{
  "model": "class-conditioned image diffusion model",
  "dataset": "photos of arthropod specimens (BIOSCAN-5M)",
  "train_examples": 195000,
  "image_size": 64,
  "horizontal_flip": true,
  "conditioning": "class",
  "arch": "unet",
  "objective": "epsilon",
  "cond_dim": 192,
  "targets": ["family"],
  "num_classes": 218,
  "cond_dropout": 0.2,
  "norm": "groupnorm",
  "activation": "silu",
  "weight_standardization": false,
  "pixel_unshuffle": 2,
  "widths": [48, 96, 192, 192],
  "blocks_per_level": 1,
  "scale_shift_norm": true,
  "dropout": 0.1,
  "attention": false,
  "upsampling": "pixel_shuffle",
  "init": "kaiming_normal",
  "residual_init": "zero_last",
  "optimizer": "adamw",
  "lr": 0.0037,
  "beta1": 0.85,
  "beta2": 0.999,
  "eps": 1e-08,
  "steps": 17300,
  "batch_size": 256,
  "epochs": 22.7,
  "lr_schedule": "linear",
  "final_lr_fraction": 0,
  "warmup_steps": 510,
  "weight_decay": 0.05
}
Rows from block 2 of a small class-conditioned image diffusion model, named by matrix and row number. Rows with one number belong to one channel. Each number is 128 + 32 x the weight over its row's rms, rounded and kept within 0 to 255. All counts start at 0. After the name is the row's rms in percent of the matrix's.
After each channel's rows are labels from the 100 images, of 14848 (inputs lightly noised), where the channel reaches its highest value: "top examples" is what is common among them. Only what is clearly more common there than usual is listed. The data: photos of arthropod specimens (BIOSCAN-5M). In brackets: how many of the 100, against the usual share in percent.
# convs0: first 3x3 conv (model.enc.2.0.convs.0.weight, 192x192x3x3, each kernel summed), inputs 0-63
# convs1: second 3x3 conv (model.enc.2.0.convs.1.weight, 192x192x3x3, transposed, each kernel summed), outputs 0-63

convs0.15 116 [167 116 135 142 133 120 101 159  97 138 126  62  99  74 117 114  84 140 121  96 139 129 161 142 114 103 214  96 111  73 158 138  87  72 150 116 107  99 114  95 157 106  81 129 157  98 154  57  79 147 101 162 103 140 137  95  93 140 147 117 196 130 128 129]
convs1.15 131 [126 136 160 154 101  99 151 121 113 144 146  93 146 141 127 118 151 126  93 180  92 135 129 132 101 130 122 100 113  97 103  71  92  93 110 168 147 138 106 112 113 110 119 135  90  72 122  99 144 127  79  97 165 127 137  84 156  93 108 134  98  78 162 134]
top examples: order Coleoptera (36 vs 16.8)

convs0.8 162 [156 157 141 142 142 124 127 139 132 164 140 163  83 107 122 133  30  88 142 111 116 160  77  94 151 122 156 110  75  71 117 134 124 135 135 158 169 130 103 142 130 113  69 111 153 133 136 118 120 152 119 144 135 136 118 126 113 143 147 144 221 130 116 215]
convs1.8 045 [143 133 125 129  81  69 120 146 119 142 106 119 129 154 167 171 157 170 132 187 112 150  97 149 155 174 122 187 141 125 112 111 161 202 115 176 120 172 140 101  76 193 119 137 165 123 129 173 189 105 153 131 138 142 174  83 142 159 142 160 162 134  70 144]
top examples: order Hymenoptera (67 vs 20.4); family Ichneumonidae (43 vs 1.3)

convs0.33 119 [127 141 155 153 168 115 130 127 116 138 138 185  58  82  86 136  68  93 133 105 132 159  68  67 165 126 149  87  81 100 106 121 109 119 125 165 163 130 105 152 116 106  73 117 135 121 124 102 111 121 122 145 132 119 136 127  96 172 142 137 222 119 122 190]
convs1.33 054 [130 144 138 110  60  95 131 161 134 112  84 158 109 109 118 138 187  78 110 138 110 144 129 116 161  80 116 122 180 100 129 100 141 158 103 131 104 146 110  62  87 138 125 134 116 121 105 148 124  74 132 147 125 145 106 129 108 134 161 136 198 130  61  90]
top examples: order Hymenoptera (52 vs 20.4); family Ichneumonidae (26 vs 1.3)

convs0.91 100 [ 85 182 126 156 165 102 147  97 140 149 146 131 131 121  98 149 122 117 142 103  90 120 223 128 126 123 124 139 167 130 115 152 150 179 121  77 119 119 151 153  83 165 143 103 176 140 158 138 107 139 149 141 199 111 102 152 133 145 137 152 228 127 143 104]
convs1.91 072 [143  63 117 163  83  36 109 118  95 114 117 147 137 168 146 150 173 179 114  84  90 123 145 133 209 157 132 131 115 142 152 152  89 127 104 184 136 148 120 111 129  93 127 147 103 131 121 163 172 146 166 137 115 187 134  90  75 116 125 137 125 208 112 145]
top examples: order Lepidoptera (29 vs 7.3)

convs0.5 102 [152 122 127 184  97 133 122 146 160 133 112 175  67 154 104 122 129 139 146 186 149 132  79  55 168 150 107 132 130 111 129 156 175 128 137 130 157 129 136 111 101  58  73 119  98 121 194 147 143 116 159 172  95 144 114 139 127 147 142 100 122 147 108 178]
convs1.5 063 [117 118 142  99 137  99 148  82 146  97 142 128 138 120 197 170 129 194  95 123 108 173 145 132 108 162 136 130 126 154  99 112 169 185 102 210 129 100 157 150  82 158 140 107 165 146 100 150 104  97  86  87 167  71 144 128 185 143 132 141 126 106 101  95]
top examples: order Hymenoptera (41 vs 20.4)

convs0.69 109 [149 177 146 179 124 106 128 151  79 139 108 132  97 168 109 118  95 131 144 208 157 170 123 178 146 137 119 136 109 108 128 198 155 176 136 178 159 103 142 141 102 138  89 131 159 160 167 146 104 130  98 106 202  96  93 106 105 156 108 152 255 152  97 119]
convs1.69 085 [ 82  83 133 198 125  88 104  81 127 117 144 149 170 164 115 139 126  96 119  71  96 138 169 129 188 116 134 128 143 169 152 152 140  98  95  82 113 144 122 188 171 144 140 129 150  90  57 110 151 149 150 130  89 189  83 168  68  98 140 116  61 123 127 110]
top examples: order Coleoptera (47 vs 16.8); family Throscidae (33 vs 0.8)