From a checkpoint of a small class-conditioned image diffusion model.
Model: 64-pixel images, activation silu.
Training: adamw at rate 0.0037, 17300 steps, batches of 256.
Data: 195000 training examples, 22.7 epochs.
Rows from block 2 of a small class-conditioned image diffusion model, named by matrix and row number. Rows with one number belong to one channel. Each number is 128 + 24 x the weight over its row's rms, rounded and kept within 0 to 255. All counts start at 0. Numbers have three digits each. After the name is the row's rms in percent of the matrix's.
Before each channel's rows are labels from the 100 images, of 14848 (inputs lightly noised), where the channel reaches its highest value: "responds to" is what is common among them. Only what is clearly more common there than usual is listed. The data: photos of arthropod specimens (BIOSCAN-5M).
# convs0: first 3x3 conv (model.enc.2.0.convs.0.weight, 192x192x3x3, each kernel summed), inputs 64-127
# convs1: second 3x3 conv (model.enc.2.0.convs.1.weight, 192x192x3x3, transposed, each kernel summed), outputs 64-127

responds to: order Coleoptera
convs0.15 116:092105150129109087141136122115163117113115131117103130111098133123138100082135150126153162095163129099156106167157120185135095104122145102123115137140133148147126155159069115132102078090123201
convs1.15 131:128083135132107116150104114126123119127095130117041099101132075108109141156119098099119126141108074119117093103101171119115128156116160139164150159120109093131163114154145107139144156114154130

responds to: order Hymenoptera; family Ichneumonidae
convs0.33 119:054108129144120116127128130156151128110136156138143115130109093119099119104144162133112134127137075142136118052123129135085109126167137154145139098122137173136099130098112112133126134130133119
convs1.33 054:125135145126157106079161075079120123108163122140149130111139131158148116127164146125122160156103113150113124140141148127159110115108112168175129117134163137119162153128121088153136175150189119

responds to: order Hymenoptera
convs0.5 102:051150116143128132117146077167127124137146114158156147128136116099098095141133203129156129134134091130145147092133135112147132101140131154128120101109133153132129103135138137121132157171170119
convs1.5 063:105132125132161153104100147145098119109120138136108100126167098136145143118141104159111115108101111134160155114152144113123145106144105157147161094089148132131112092101133082104145149144086133

responds to: order Hymenoptera; family Ichneumonidae
convs0.8 162:068126131137134106141129117159159128120143144141140121132123122104098120110136156135134135127144088136143120035145122148089099122155145154151131109122140173142080136089118122139123139135143108
convs1.8 045:100141146128175111091161157113112125107127125144133120135161112132133160114158105136128152152103081118131124126107137106144150132133133172163112127111141157100135096083115091135170168142134112

responds to: order Coleoptera; family Throscidae
convs0.69 109:079127119136179100110117107139135190107130139118141118131130147108107155126116135129188122114132136160146145109106134165106147122159141164133126123123162165123060136103091153147122125153104076
convs1.69 085:094143105144139113105100108147116108119102134136133115108110128138172124093140106145113108136089175113132167195152146105152138134102158142145098133171091129114136162164112175163161132127112096

responds to: order Lepidoptera
convs0.91 100:113140114131139126110119115138154154114121164132145108127116176144165138130130139166125109123128134164178147133110172143124151116171163143170115119124124152177112133124136105147110141164086073
convs1.91 072:084164149143121127151155063109120120162173112137111126144127181135143123135137132096139152124118126141096136105120111098136096174116113152143110145143112121130091133190147128109116133144154133