A small class-conditioned image diffusion model, trained from scratch.
Model: 6.83M parameters, 64-pixel images, arch unet, norm groupnorm, widths [48, 96, 192, 192].
Training: adamw at rate 0.0037, 17300 steps, batches of 256.
Data: trained on photos of arthropod specimens (BIOSCAN-5M), 195000 training examples.
Rows from block 5 of a small class-conditioned image diffusion model, named by matrix and row number. Rows with one number belong to one channel. Each number is 128 + 32 x the weight over its row's rms, rounded and kept within 0 to 255. All counts start at 0.
Before each channel's rows are labels from the 100 images, of 14848 (inputs lightly noised), where the channel reaches its highest value: "place" is the part of the image that holds the peak; "strongest on" is what is common among them. Only what is clearly more common there than usual is listed. The data: photos of arthropod specimens (BIOSCAN-5M).
# convs0: first 3x3 conv (model.decb.0.0.convs.0.weight, 192x384x3x3, each kernel summed), inputs 0-95
# convs1: second 3x3 conv (model.decb.0.0.convs.1.weight, 192x192x3x3, transposed, each kernel summed), outputs 0-95

place: centre
strongest on: order Hymenoptera
convs0.36 [130 111 110 201 145 104 147 141 126 120 158  71  90 152 142 114  79  73 126 116 141 255 150 130 175 144 150 145 142 137 125 150 154 141 199  91 142  88 238 153 116 178 104 144 162 150 139 160 138 133 140 107 120 168 129  97 108  88 129 106 130 128 145  86 135 167 131 119 140 188 126 147 154 161 186 150  90 103 125 170 124 108 135 206 202 135 151 140 114  95 167  93 139 123 131 114]
convs1.36 [158 134 153 124 103 137 160 133 142 183  84 113 113  73 168 137 132 208  65 106  73 115 117 154 124 184 145 157 223 110 117  97 117 122 123  61 176 104 127 168 110  95 122 133 127 151 142 113 124 148 154 155 140  87 125 110 133 131  88 136 106 173 169  62 111 195  88 163 133 162 106 138 136 114 116 105 102 105 149  96  63 135 137 137 130 153 149 128 154 151 104 144  90 110 135 148]

place: centre; bottom left
strongest on: order Lepidoptera
convs0.80 [139 103 146 170 139 113 111 129  86 140 110 113 107 141 176 106 133 125 126  97 140 179 189 144 182  92 136 155 152 147 159 157 155 101 193 110 117  96 175 168 176 161 129 124  85 150 147 163 149  89  98  88 121 154 129  94 107 143 154 116 124 133  76 123 157 105 155 149 109 173 134 181 136 176 150 166 152 123 145 159 115 135 179 123 170 154 153 156 126 109 165 107 146 164 142 132]
convs1.80 [100 133 155 113  70 125 151 167  77 128 107 120 135 133 141 146 111 181 155  98  82 142 161 142 107 105 133  76 121 143  98 141 106 129 109  88 123  62 114 114  54 113 130 155  97  74 114 136 111 169 167 180 143 102 115 145  90  95 145 168 153 167  82 129  69  98  87 123 138 144 105 130 150 103 136 232 126 212 182 177 163 116 146 182  64 135 170 173 197 123 101 157 125 167  87 175]

place: bottom centre
strongest on: order Coleoptera
convs0.68 [107 108  77 175 111 153 121 124 133  92 141 130 102 137 184  96  93 113 185 120 167 203 174 143 167 102 125 121 165 102 143 106 129  95 162  99 113 123 179 134 185 137  91  81  82 131 122 163 129  93  71 118  96 203  76 117 110  98 117  82 129 120  82 190 138  88 116 135 137 205  86 145 107 173 176 171  78 121 118 194 129 101 127 194 164 129 145 124 155 119 121 138 123 180 106 131]
convs1.68 [136  99 131 117 102  88 132 124 140 120  53 120 157 102 149 163 138 147 117  96 130 148  45  96 125 125 130  92 154 170 111 134  66 174 130 185 115 110 126 101 178 126 145 142  99  97 131 134 107 157 113  73 113  76 144  82 103  60 132 110 106 158 126 109  99 104 128 134 113 106  92 119 122 171 160 208 149  69 192  74 113 119 100 159 137 112 135 150 142 143 156 117  64 105 135 152]

place: centre
strongest on: order Hymenoptera
convs0.6 [131  98 128 202 128  69 130 102 119 114 103  81  95 119 107 147 110 105 189 113 185 254 165 164 186 158 147 110  99 123 176 142 150 157 165 110 187  95 235 133 206 165 142 139 153 142 136 121 165 120 126  81 153 183 128  69 108 132 130 133 153  93  95 179 123 113 138 173 142 230 134 133 156 206 200 160  93 141 124 135 142 141 129 187 180 135 132 135  73  93 142 157 124 160 139 137]
convs1.6 [124  95 114 118  49 129 166  88 132 156 103 144 129  76 137 111 128 208 117  91 121 115 114  88 126  92 123 158 187 128 137  87 221 175 156  89 147 105  56 169 101 110  73 144 133 119 115 145 138 192 129 153 150 122 152 129 147  53 140 109 112 168 133  94 189 182 111 157 115  93  92 102 155 113 146  77 162 102 147  85  71 122 159 136 138 105 129 131 126 111 128 140 113 152  89 141]

place: middle left
strongest on: order Hymenoptera
convs0.148 [135 102 110 130 103  68 156 178 113 139 113 124 118 131 135 152 113 121 156  97 174 143 148 107 110 119 137  96 144 136 123 138 109 150 123 157 123 101 161 143 144 118 141 145  90 132  99 150 101 107 143 108 161 159 148  88 164 123 135 152 112 135 168 165 129 108 137 115 138 132 142 143 106  86 126 127 138 162 132  84 109 117 134 139 124 123 108 136 128  99 125 138 151 131 133 158]
convs1.148 [135 166 103 145 127 115 135 130 168 171 150 146 128 128 132  97 119 158 142 168 128  84  91  89 131 171 119 163 106  66 172 157 189  93 101  91 172 120 138 150  86 125 102 190 153 184 166  94 158 142  67 158 112  72 142 104 185 110 159 142 139 106 154 159 104 174 127 107 133 103 100 173  99 143 148 143 126 130 124 177 149 128 155 186 105 152 108 137 181 120 104  73 137 111 135  89]

place: bottom left
strongest on: order Coleoptera
convs0.126 [143 164 125 100  98 150 153 152 155 133  79 164 119 145 125 132 105 109 156 117 153 135 108 128 124 108 176 130 145 114 126 115 155 121 104 157 121 129 137 150 112 159 123 129 147 142 118 159  98 123 136 126 165 124 133  96 142 114 152 127 134 113 165  83 145  80 147 120 104  90 127 146 152 155 127 156  88 159 145 142  84 112 117 168 155 131 112 127 157 119 150  72 157 133 148 156]
convs1.126 [138  83 100 123 101 129 105 127  96  63 107 109 126 125 144 104 142 173 149  84 166 110 100 136  69  47 129 164 202 136 104 106 167 119 141 145 148 107  71 105 155 123 123  89 132 151 122  86 168  98 143 133 168 140 137 135 173 104  91 119 155  64 205 131  60 100 125 116 159 117 120 100 153 135 139 139  91 141 187 106 102 130 163  70 141 116 168 122 149 166 136 120  46 103 108 128]