python train.py --num_classes=218 --upsampling="pixel_shuffle" --steps=17300 --batch_size=256
Rows from block 5 of a small class-conditioned image diffusion model, named by matrix and row number. Each number is 128 + 24 x the weight over its row's rms, rounded and kept within 0 to 255. All counts start at 0. Numbers have three digits each.
After each channel's rows are labels from the 100 images, of 14848 (inputs lightly noised), where the channel reaches its highest value: "responds to" is what is common among them. Only what is clearly more common there than usual is listed. The data: photos of arthropod specimens (BIOSCAN-5M). In brackets: how many of the 100.
# convs0: first 3x3 conv (model.decb.0.0.convs.0.weight, 192x384x3x3, each kernel summed), inputs 288-383

convs0.1:116115086142087111109111098126040099122090105126107101087164130125114181118141143103110088111133144132149123132118121092113138145134096112137082053091091135175077168074134171127107094128109107107071117108148138180147094119123118093117099083115165072088113131053132102131093123156136115115
responds to: order Hymenoptera (45)

convs0.126:125086110131158140114103111094059129149120116101133122107139117140115147101140132080104108128120096064145123139143122141134136122112118097128150142126159137093095122079073077132106094128105097138073083144123090122077140132050152116000080154101159117106147132103105098051113084095014132121
responds to: order Coleoptera (48)

convs0.68:111171113125101102118120117149119123116125098133111108147126122158135125125078100165112120129135145133124142115129127100131134147113099131155111147106113140109095145146145125151116151107139131112140118120110116089118149132145141139130152149083070129116134147146118091111117175135161126113
responds to: order Coleoptera (41)

convs0.17:121110146128149124165133133094095139191080137136141136122162113138155185119149178093119119118139124114127109111130133105165101157167117117091126088128152161151116147153085093120102130101105132099082161147135134178123151189091098130070117114125138127164123142116128148116110113119114092164
responds to: order Hymenoptera (46)

convs0.146:081145136153100156150105090163116109146102105123102086143105145125116133157107098154113116149072160142153141118135124082142090136135115107102150070117144127098076165122109123145092120147120132062154067119132151132119110145115105131170106092105113081087128157126095121147106132131116051126
responds to: order Coleoptera (39)

convs0.156:068157110147091159110125078142152143157100131096133147143151114119123116131106074130137141148144156123138081070130094111119131146080105118111119050116157159073156139164147102130135134083073087127097135118103139069101183135113095101142134126141083118150126154100101158090139090138076077132
responds to: order Coleoptera (58)

convs0.36:120187140108148095122133115121143121129129151115105098119148123153144165112147174158123159112114111125140152122129119177122124126131138155146122163130133193128113137115141162180119123092170114088141126137155127147127128162101138126134127164142127148159136102132084110130119146161150131134
responds to: order Hymenoptera (45)

convs0.148:132120167117140157129170123120124171176131132121157156136171127113155151182192152122113111150113119147089103185165149127218129168189141104119155092145180171129139181107117090118143144088149100130100127170136088168093167192124126114116116135127186126115158167108166133044136099086094129154
responds to: order Hymenoptera (45)

convs0.151:198080120106155142123158085135138135154106122153124155100166119106111124134125099145116118174121097193126114151112113079129103156140135130122133133138111161126122122147169158113171146123159152091136161158135154137138142164194104127198142076120158129104137100128184156131159113133171113126
responds to: order Lepidoptera (26)

convs0.80:092190132120121153127115144131137111115141107116154126175110136155101110152123133144096137145130152146124139112133105121133120119114122111142108112123098124107127098150134100172114123116140117138146127110125146078147087126144151114166159143099071137148104154164078104108113186094147127105
responds to: order Lepidoptera (26)

convs0.106:136117144117142062138092147131072122196072121147110123125175135124156164088151159087130121132144107101113133120128129157144152153176128128165163108098139170194130136132101078094139127114141103098096125164114136203106175206102116116071141140096129133192144143095121123155080108123110142135
responds to: order Coleoptera (40)

convs0.6:086132142178131133116130124161121151154138141138115128118156147118138171122148138137139147115149134147161166145145138103140140179131143130134105180134117170118136164105131183155110157116186151140168146154166141137124161158123108145126158109159119190148123141150120143134125116135136083137
responds to: order Hymenoptera (42)

convs0.172:111119116134097140103142156143146106147129108130138107148162072107123121175139093149173113138100132140125124093127124143126112120113059095048117092122124139072125145145127095157187122129134120137113090091105146064107131128119130099139118152113096083124152168105116136121120095126115135121
responds to: order Coleoptera (38)

convs0.144:164144147091149132138160154083153116184149125147142137123136126088108149119187119141104086143140137113061076142104104141123141137148116145152127090144095160124131159150097103061108111102131105147054115124104164108136119156157124138129148080129114102116091142116154149142119116081096117122
responds to: order Coleoptera (42)

convs0.61:153113131081154149142147136100167161157092124151143142122164100140133148178112149065141134128164129089087131099122097107134160145112111130125112115166133141137138086163090092095145115077096105122069179128099187113169133139115090102115105131137099162145122144154173162145127107120121105138
responds to: order Diptera (81); family Psychodidae (27)