config.yaml
dataset: "photos of arthropod specimens (BIOSCAN-5M)"
train_examples: 195000
image_size: 64
horizontal_flip: true
cond_dim: 192
num_classes: 218
pixel_unshuffle: 2
widths: [48, 96, 192, 192]
upsampling: "pixel_shuffle"
init: "kaiming_normal"
residual_init: "zero_last"
beta1: 0.85
beta2: 0.999
Rows from block 5 of a small class-conditioned image diffusion model, named by matrix and row number. Rows with one number belong to one channel. Each number is 500 + 50 x the weight over its row's rms, rounded and kept within 0 to 999. All counts start at 0. Numbers have three digits each.
After each channel's rows are labels from the 100 images, of 14848 (inputs lightly noised), where the channel reaches its highest value: "patch colour" is the nearest of a few named colours to the mean colour under the peak; "top examples" is what is common among them. Only what is clearly more common there than usual is listed. The data: photos of arthropod specimens (BIOSCAN-5M). In brackets: how many of the 100.
# convs0: first 3x3 conv (model.decb.0.0.convs.0.weight, 192x384x3x3, each kernel summed), inputs 0-95
# convs1: second 3x3 conv (model.decb.0.0.convs.1.weight, 192x192x3x3, transposed, each kernel summed), outputs 0-95

convs0.156:512540467495560451498480575511479516547507453516460538495548448408438481401375449530452479483495460457555461507566453521462499468463450512531494467516472538472497491507462488520494553546458465501526520491518482510514460459495499491491513440494487503482459511553509473533495468469513490559
convs1.156:390500518548473505553454502502535506493550532465569524443462582478481508449516497541462522439500460480525450459446514490482522391515515495459519446532510536490406601540392498454542479483505650547474509460523459469461566586548512474499431520600449588392528476544443455467549524485503446592
patch colour: brown (26)
top examples: order Coleoptera (58)

convs0.146:542509503500453498514563478524534523473569497514504527563501530543504550471452591507611452478510577438509524492466522603555563523483463577592562490471446470484544491531495530559493558538473560552440578498483575509576543524536544447531566579469476475576496538548589579511532536551574540455
convs1.146:500457475534537485597470518433474459481423508484493486539486493500413473487454516540465617389480577522497553554450518520517495455450486482524492540470576560506499531542504498471506486416544473555410546462559457475498527435459510624531435521457496511415405476487466629527473512471519542494
patch colour: grey (36); brown (33)
top examples: order Coleoptera (39)

convs0.61:482517524514558481575536553472537546523512527499519556485540442471479462531558482516521535486447485535497527554541466467457421455532533491504461525484516528556496503545508536474486524543497422463466476487513457472464452426486472536595501414529582585478553447529517499544456523486486472536
convs1.61:497486450416438571574508483539563448419483517412478504466433542491419498543419576507481512397439481603466493515504419560480529473512441520517517443471452471525468610446516532514397458452476492440509438585515451396506481456499497429490553480471390441344527523494550506548457470434513401485
patch colour: grey (42)
top examples: order Diptera (81); family Psychodidae (27)

convs0.172:510551489477543528469527524518538536577493460516505540510555417386459494440474472551464533488553535405523504466548407478502497491469508506492506460530437556477499525542518516505549508550477343490569524483545389516505513437451511526493501329520530515531517511566515493546516550473490488563
convs1.172:402460484505449506499474464604511500488546566540524541494567591529462463460524528537540581415504462558493463488518508489513468524502514486483532510510530434506329574549406512508412558529537564518538522495517407369462507527517523484479474535593475540455446471560458476465464552528553503582
patch colour: brown (26)
top examples: order Coleoptera (38)

convs0.17:491526465423547511551534495508483533523483519523444570401485514368459450416441470538476505478490446432405471499526384467497389505498493474428393501505470501406415516488524526481508488578470421482486484471567438503456430407417453506485489415493505549435417464559460533527441448501422476570
convs1.17:545592529482460502546612502486558513494468515452500604514486522539393508507419534470421513478454526545434458551519494480530459422587518541535440561509443408393477607516588507475435545444516566459506504515508535502451355494517492525473472630493468442464463484586488541566480390485475502425
patch colour: grey (42)
top examples: order Hymenoptera (46)

convs0.151:511443506577541495561593440499569433474518447487534416442519604489539524646454459562493479457462487523517546491474498487461462454528459489496395445503535527521505489521538633484492523487492514479508476482554513496481486517452463501539520332578555424572502483464497492505489681514466517424
convs1.151:440601514495567485468619474541477517533433503476494506555520583439468511515596510536480554419522524495549501442523503430595489550462529412471440462454510477526489474561591447453487495461463498498458470464476479567463555606494521536464510446505479452508504507361537555491539397397435559501
patch colour: white (73)
top examples: order Lepidoptera (26)

convs0.1:491496437490469585533578458464449510430493484481434459525467517537508470501445456442511432501459493517520470461448522479466418404497462449551428434484357459437536457413555552458462494507435354473380431476555441460474469486435520453499474455464434523580538474466450481474487486496534426525
convs1.1:428534504457545514455512467509487544491487599473534504503390532558524522418482503609426521464492407524552481449479454488517492496526482483441498467522514531485438532643501381499580490486493544460461538489500511490514438500484506483425487495621479415521590505480477571520503502527391524495
patch colour: pink (87)
top examples: order Hymenoptera (45)

convs0.144:479522544489554482565570507499516477501556518509387577397479503479572473537476496562553511504503469494492521526452507477449439473548471538583441546556506444449524512397474564492494509585466458474403551521548492528495422454484497498537546354546574468420556499518529521554525472497507478478
convs1.144:485528500479518460577563417504512556506572475539534436565519499522500531494558470426542525482482542466439454454477476453438503585474464410520518455518499450493482487493464509616454478569463515542539605615505560458487456581491442572500523463433447429502480478609504440486485407645503504476
patch colour: grey (31)
top examples: order Coleoptera (42)

convs0.106:493504456462521517568483472496531555510520439510385501490529536458503408450474509548480456461490482463373518473493478502460446511447570513414445490498497503451395482474488522505480444508553440470532532453547466494515466479487467442543498436469585582476445485485499559510472439509389510551
convs1.106:476542517520571459456466571549415491540508508502453421485643509432454541533392502467506441548495484554490490412466520444516428555431490499504496473588520390490411571474539465480506496533486504561533472531500593540532527530475590518513549477458476434548532524467512479506566447526484616469
patch colour: pink (87)
top examples: order Coleoptera (40)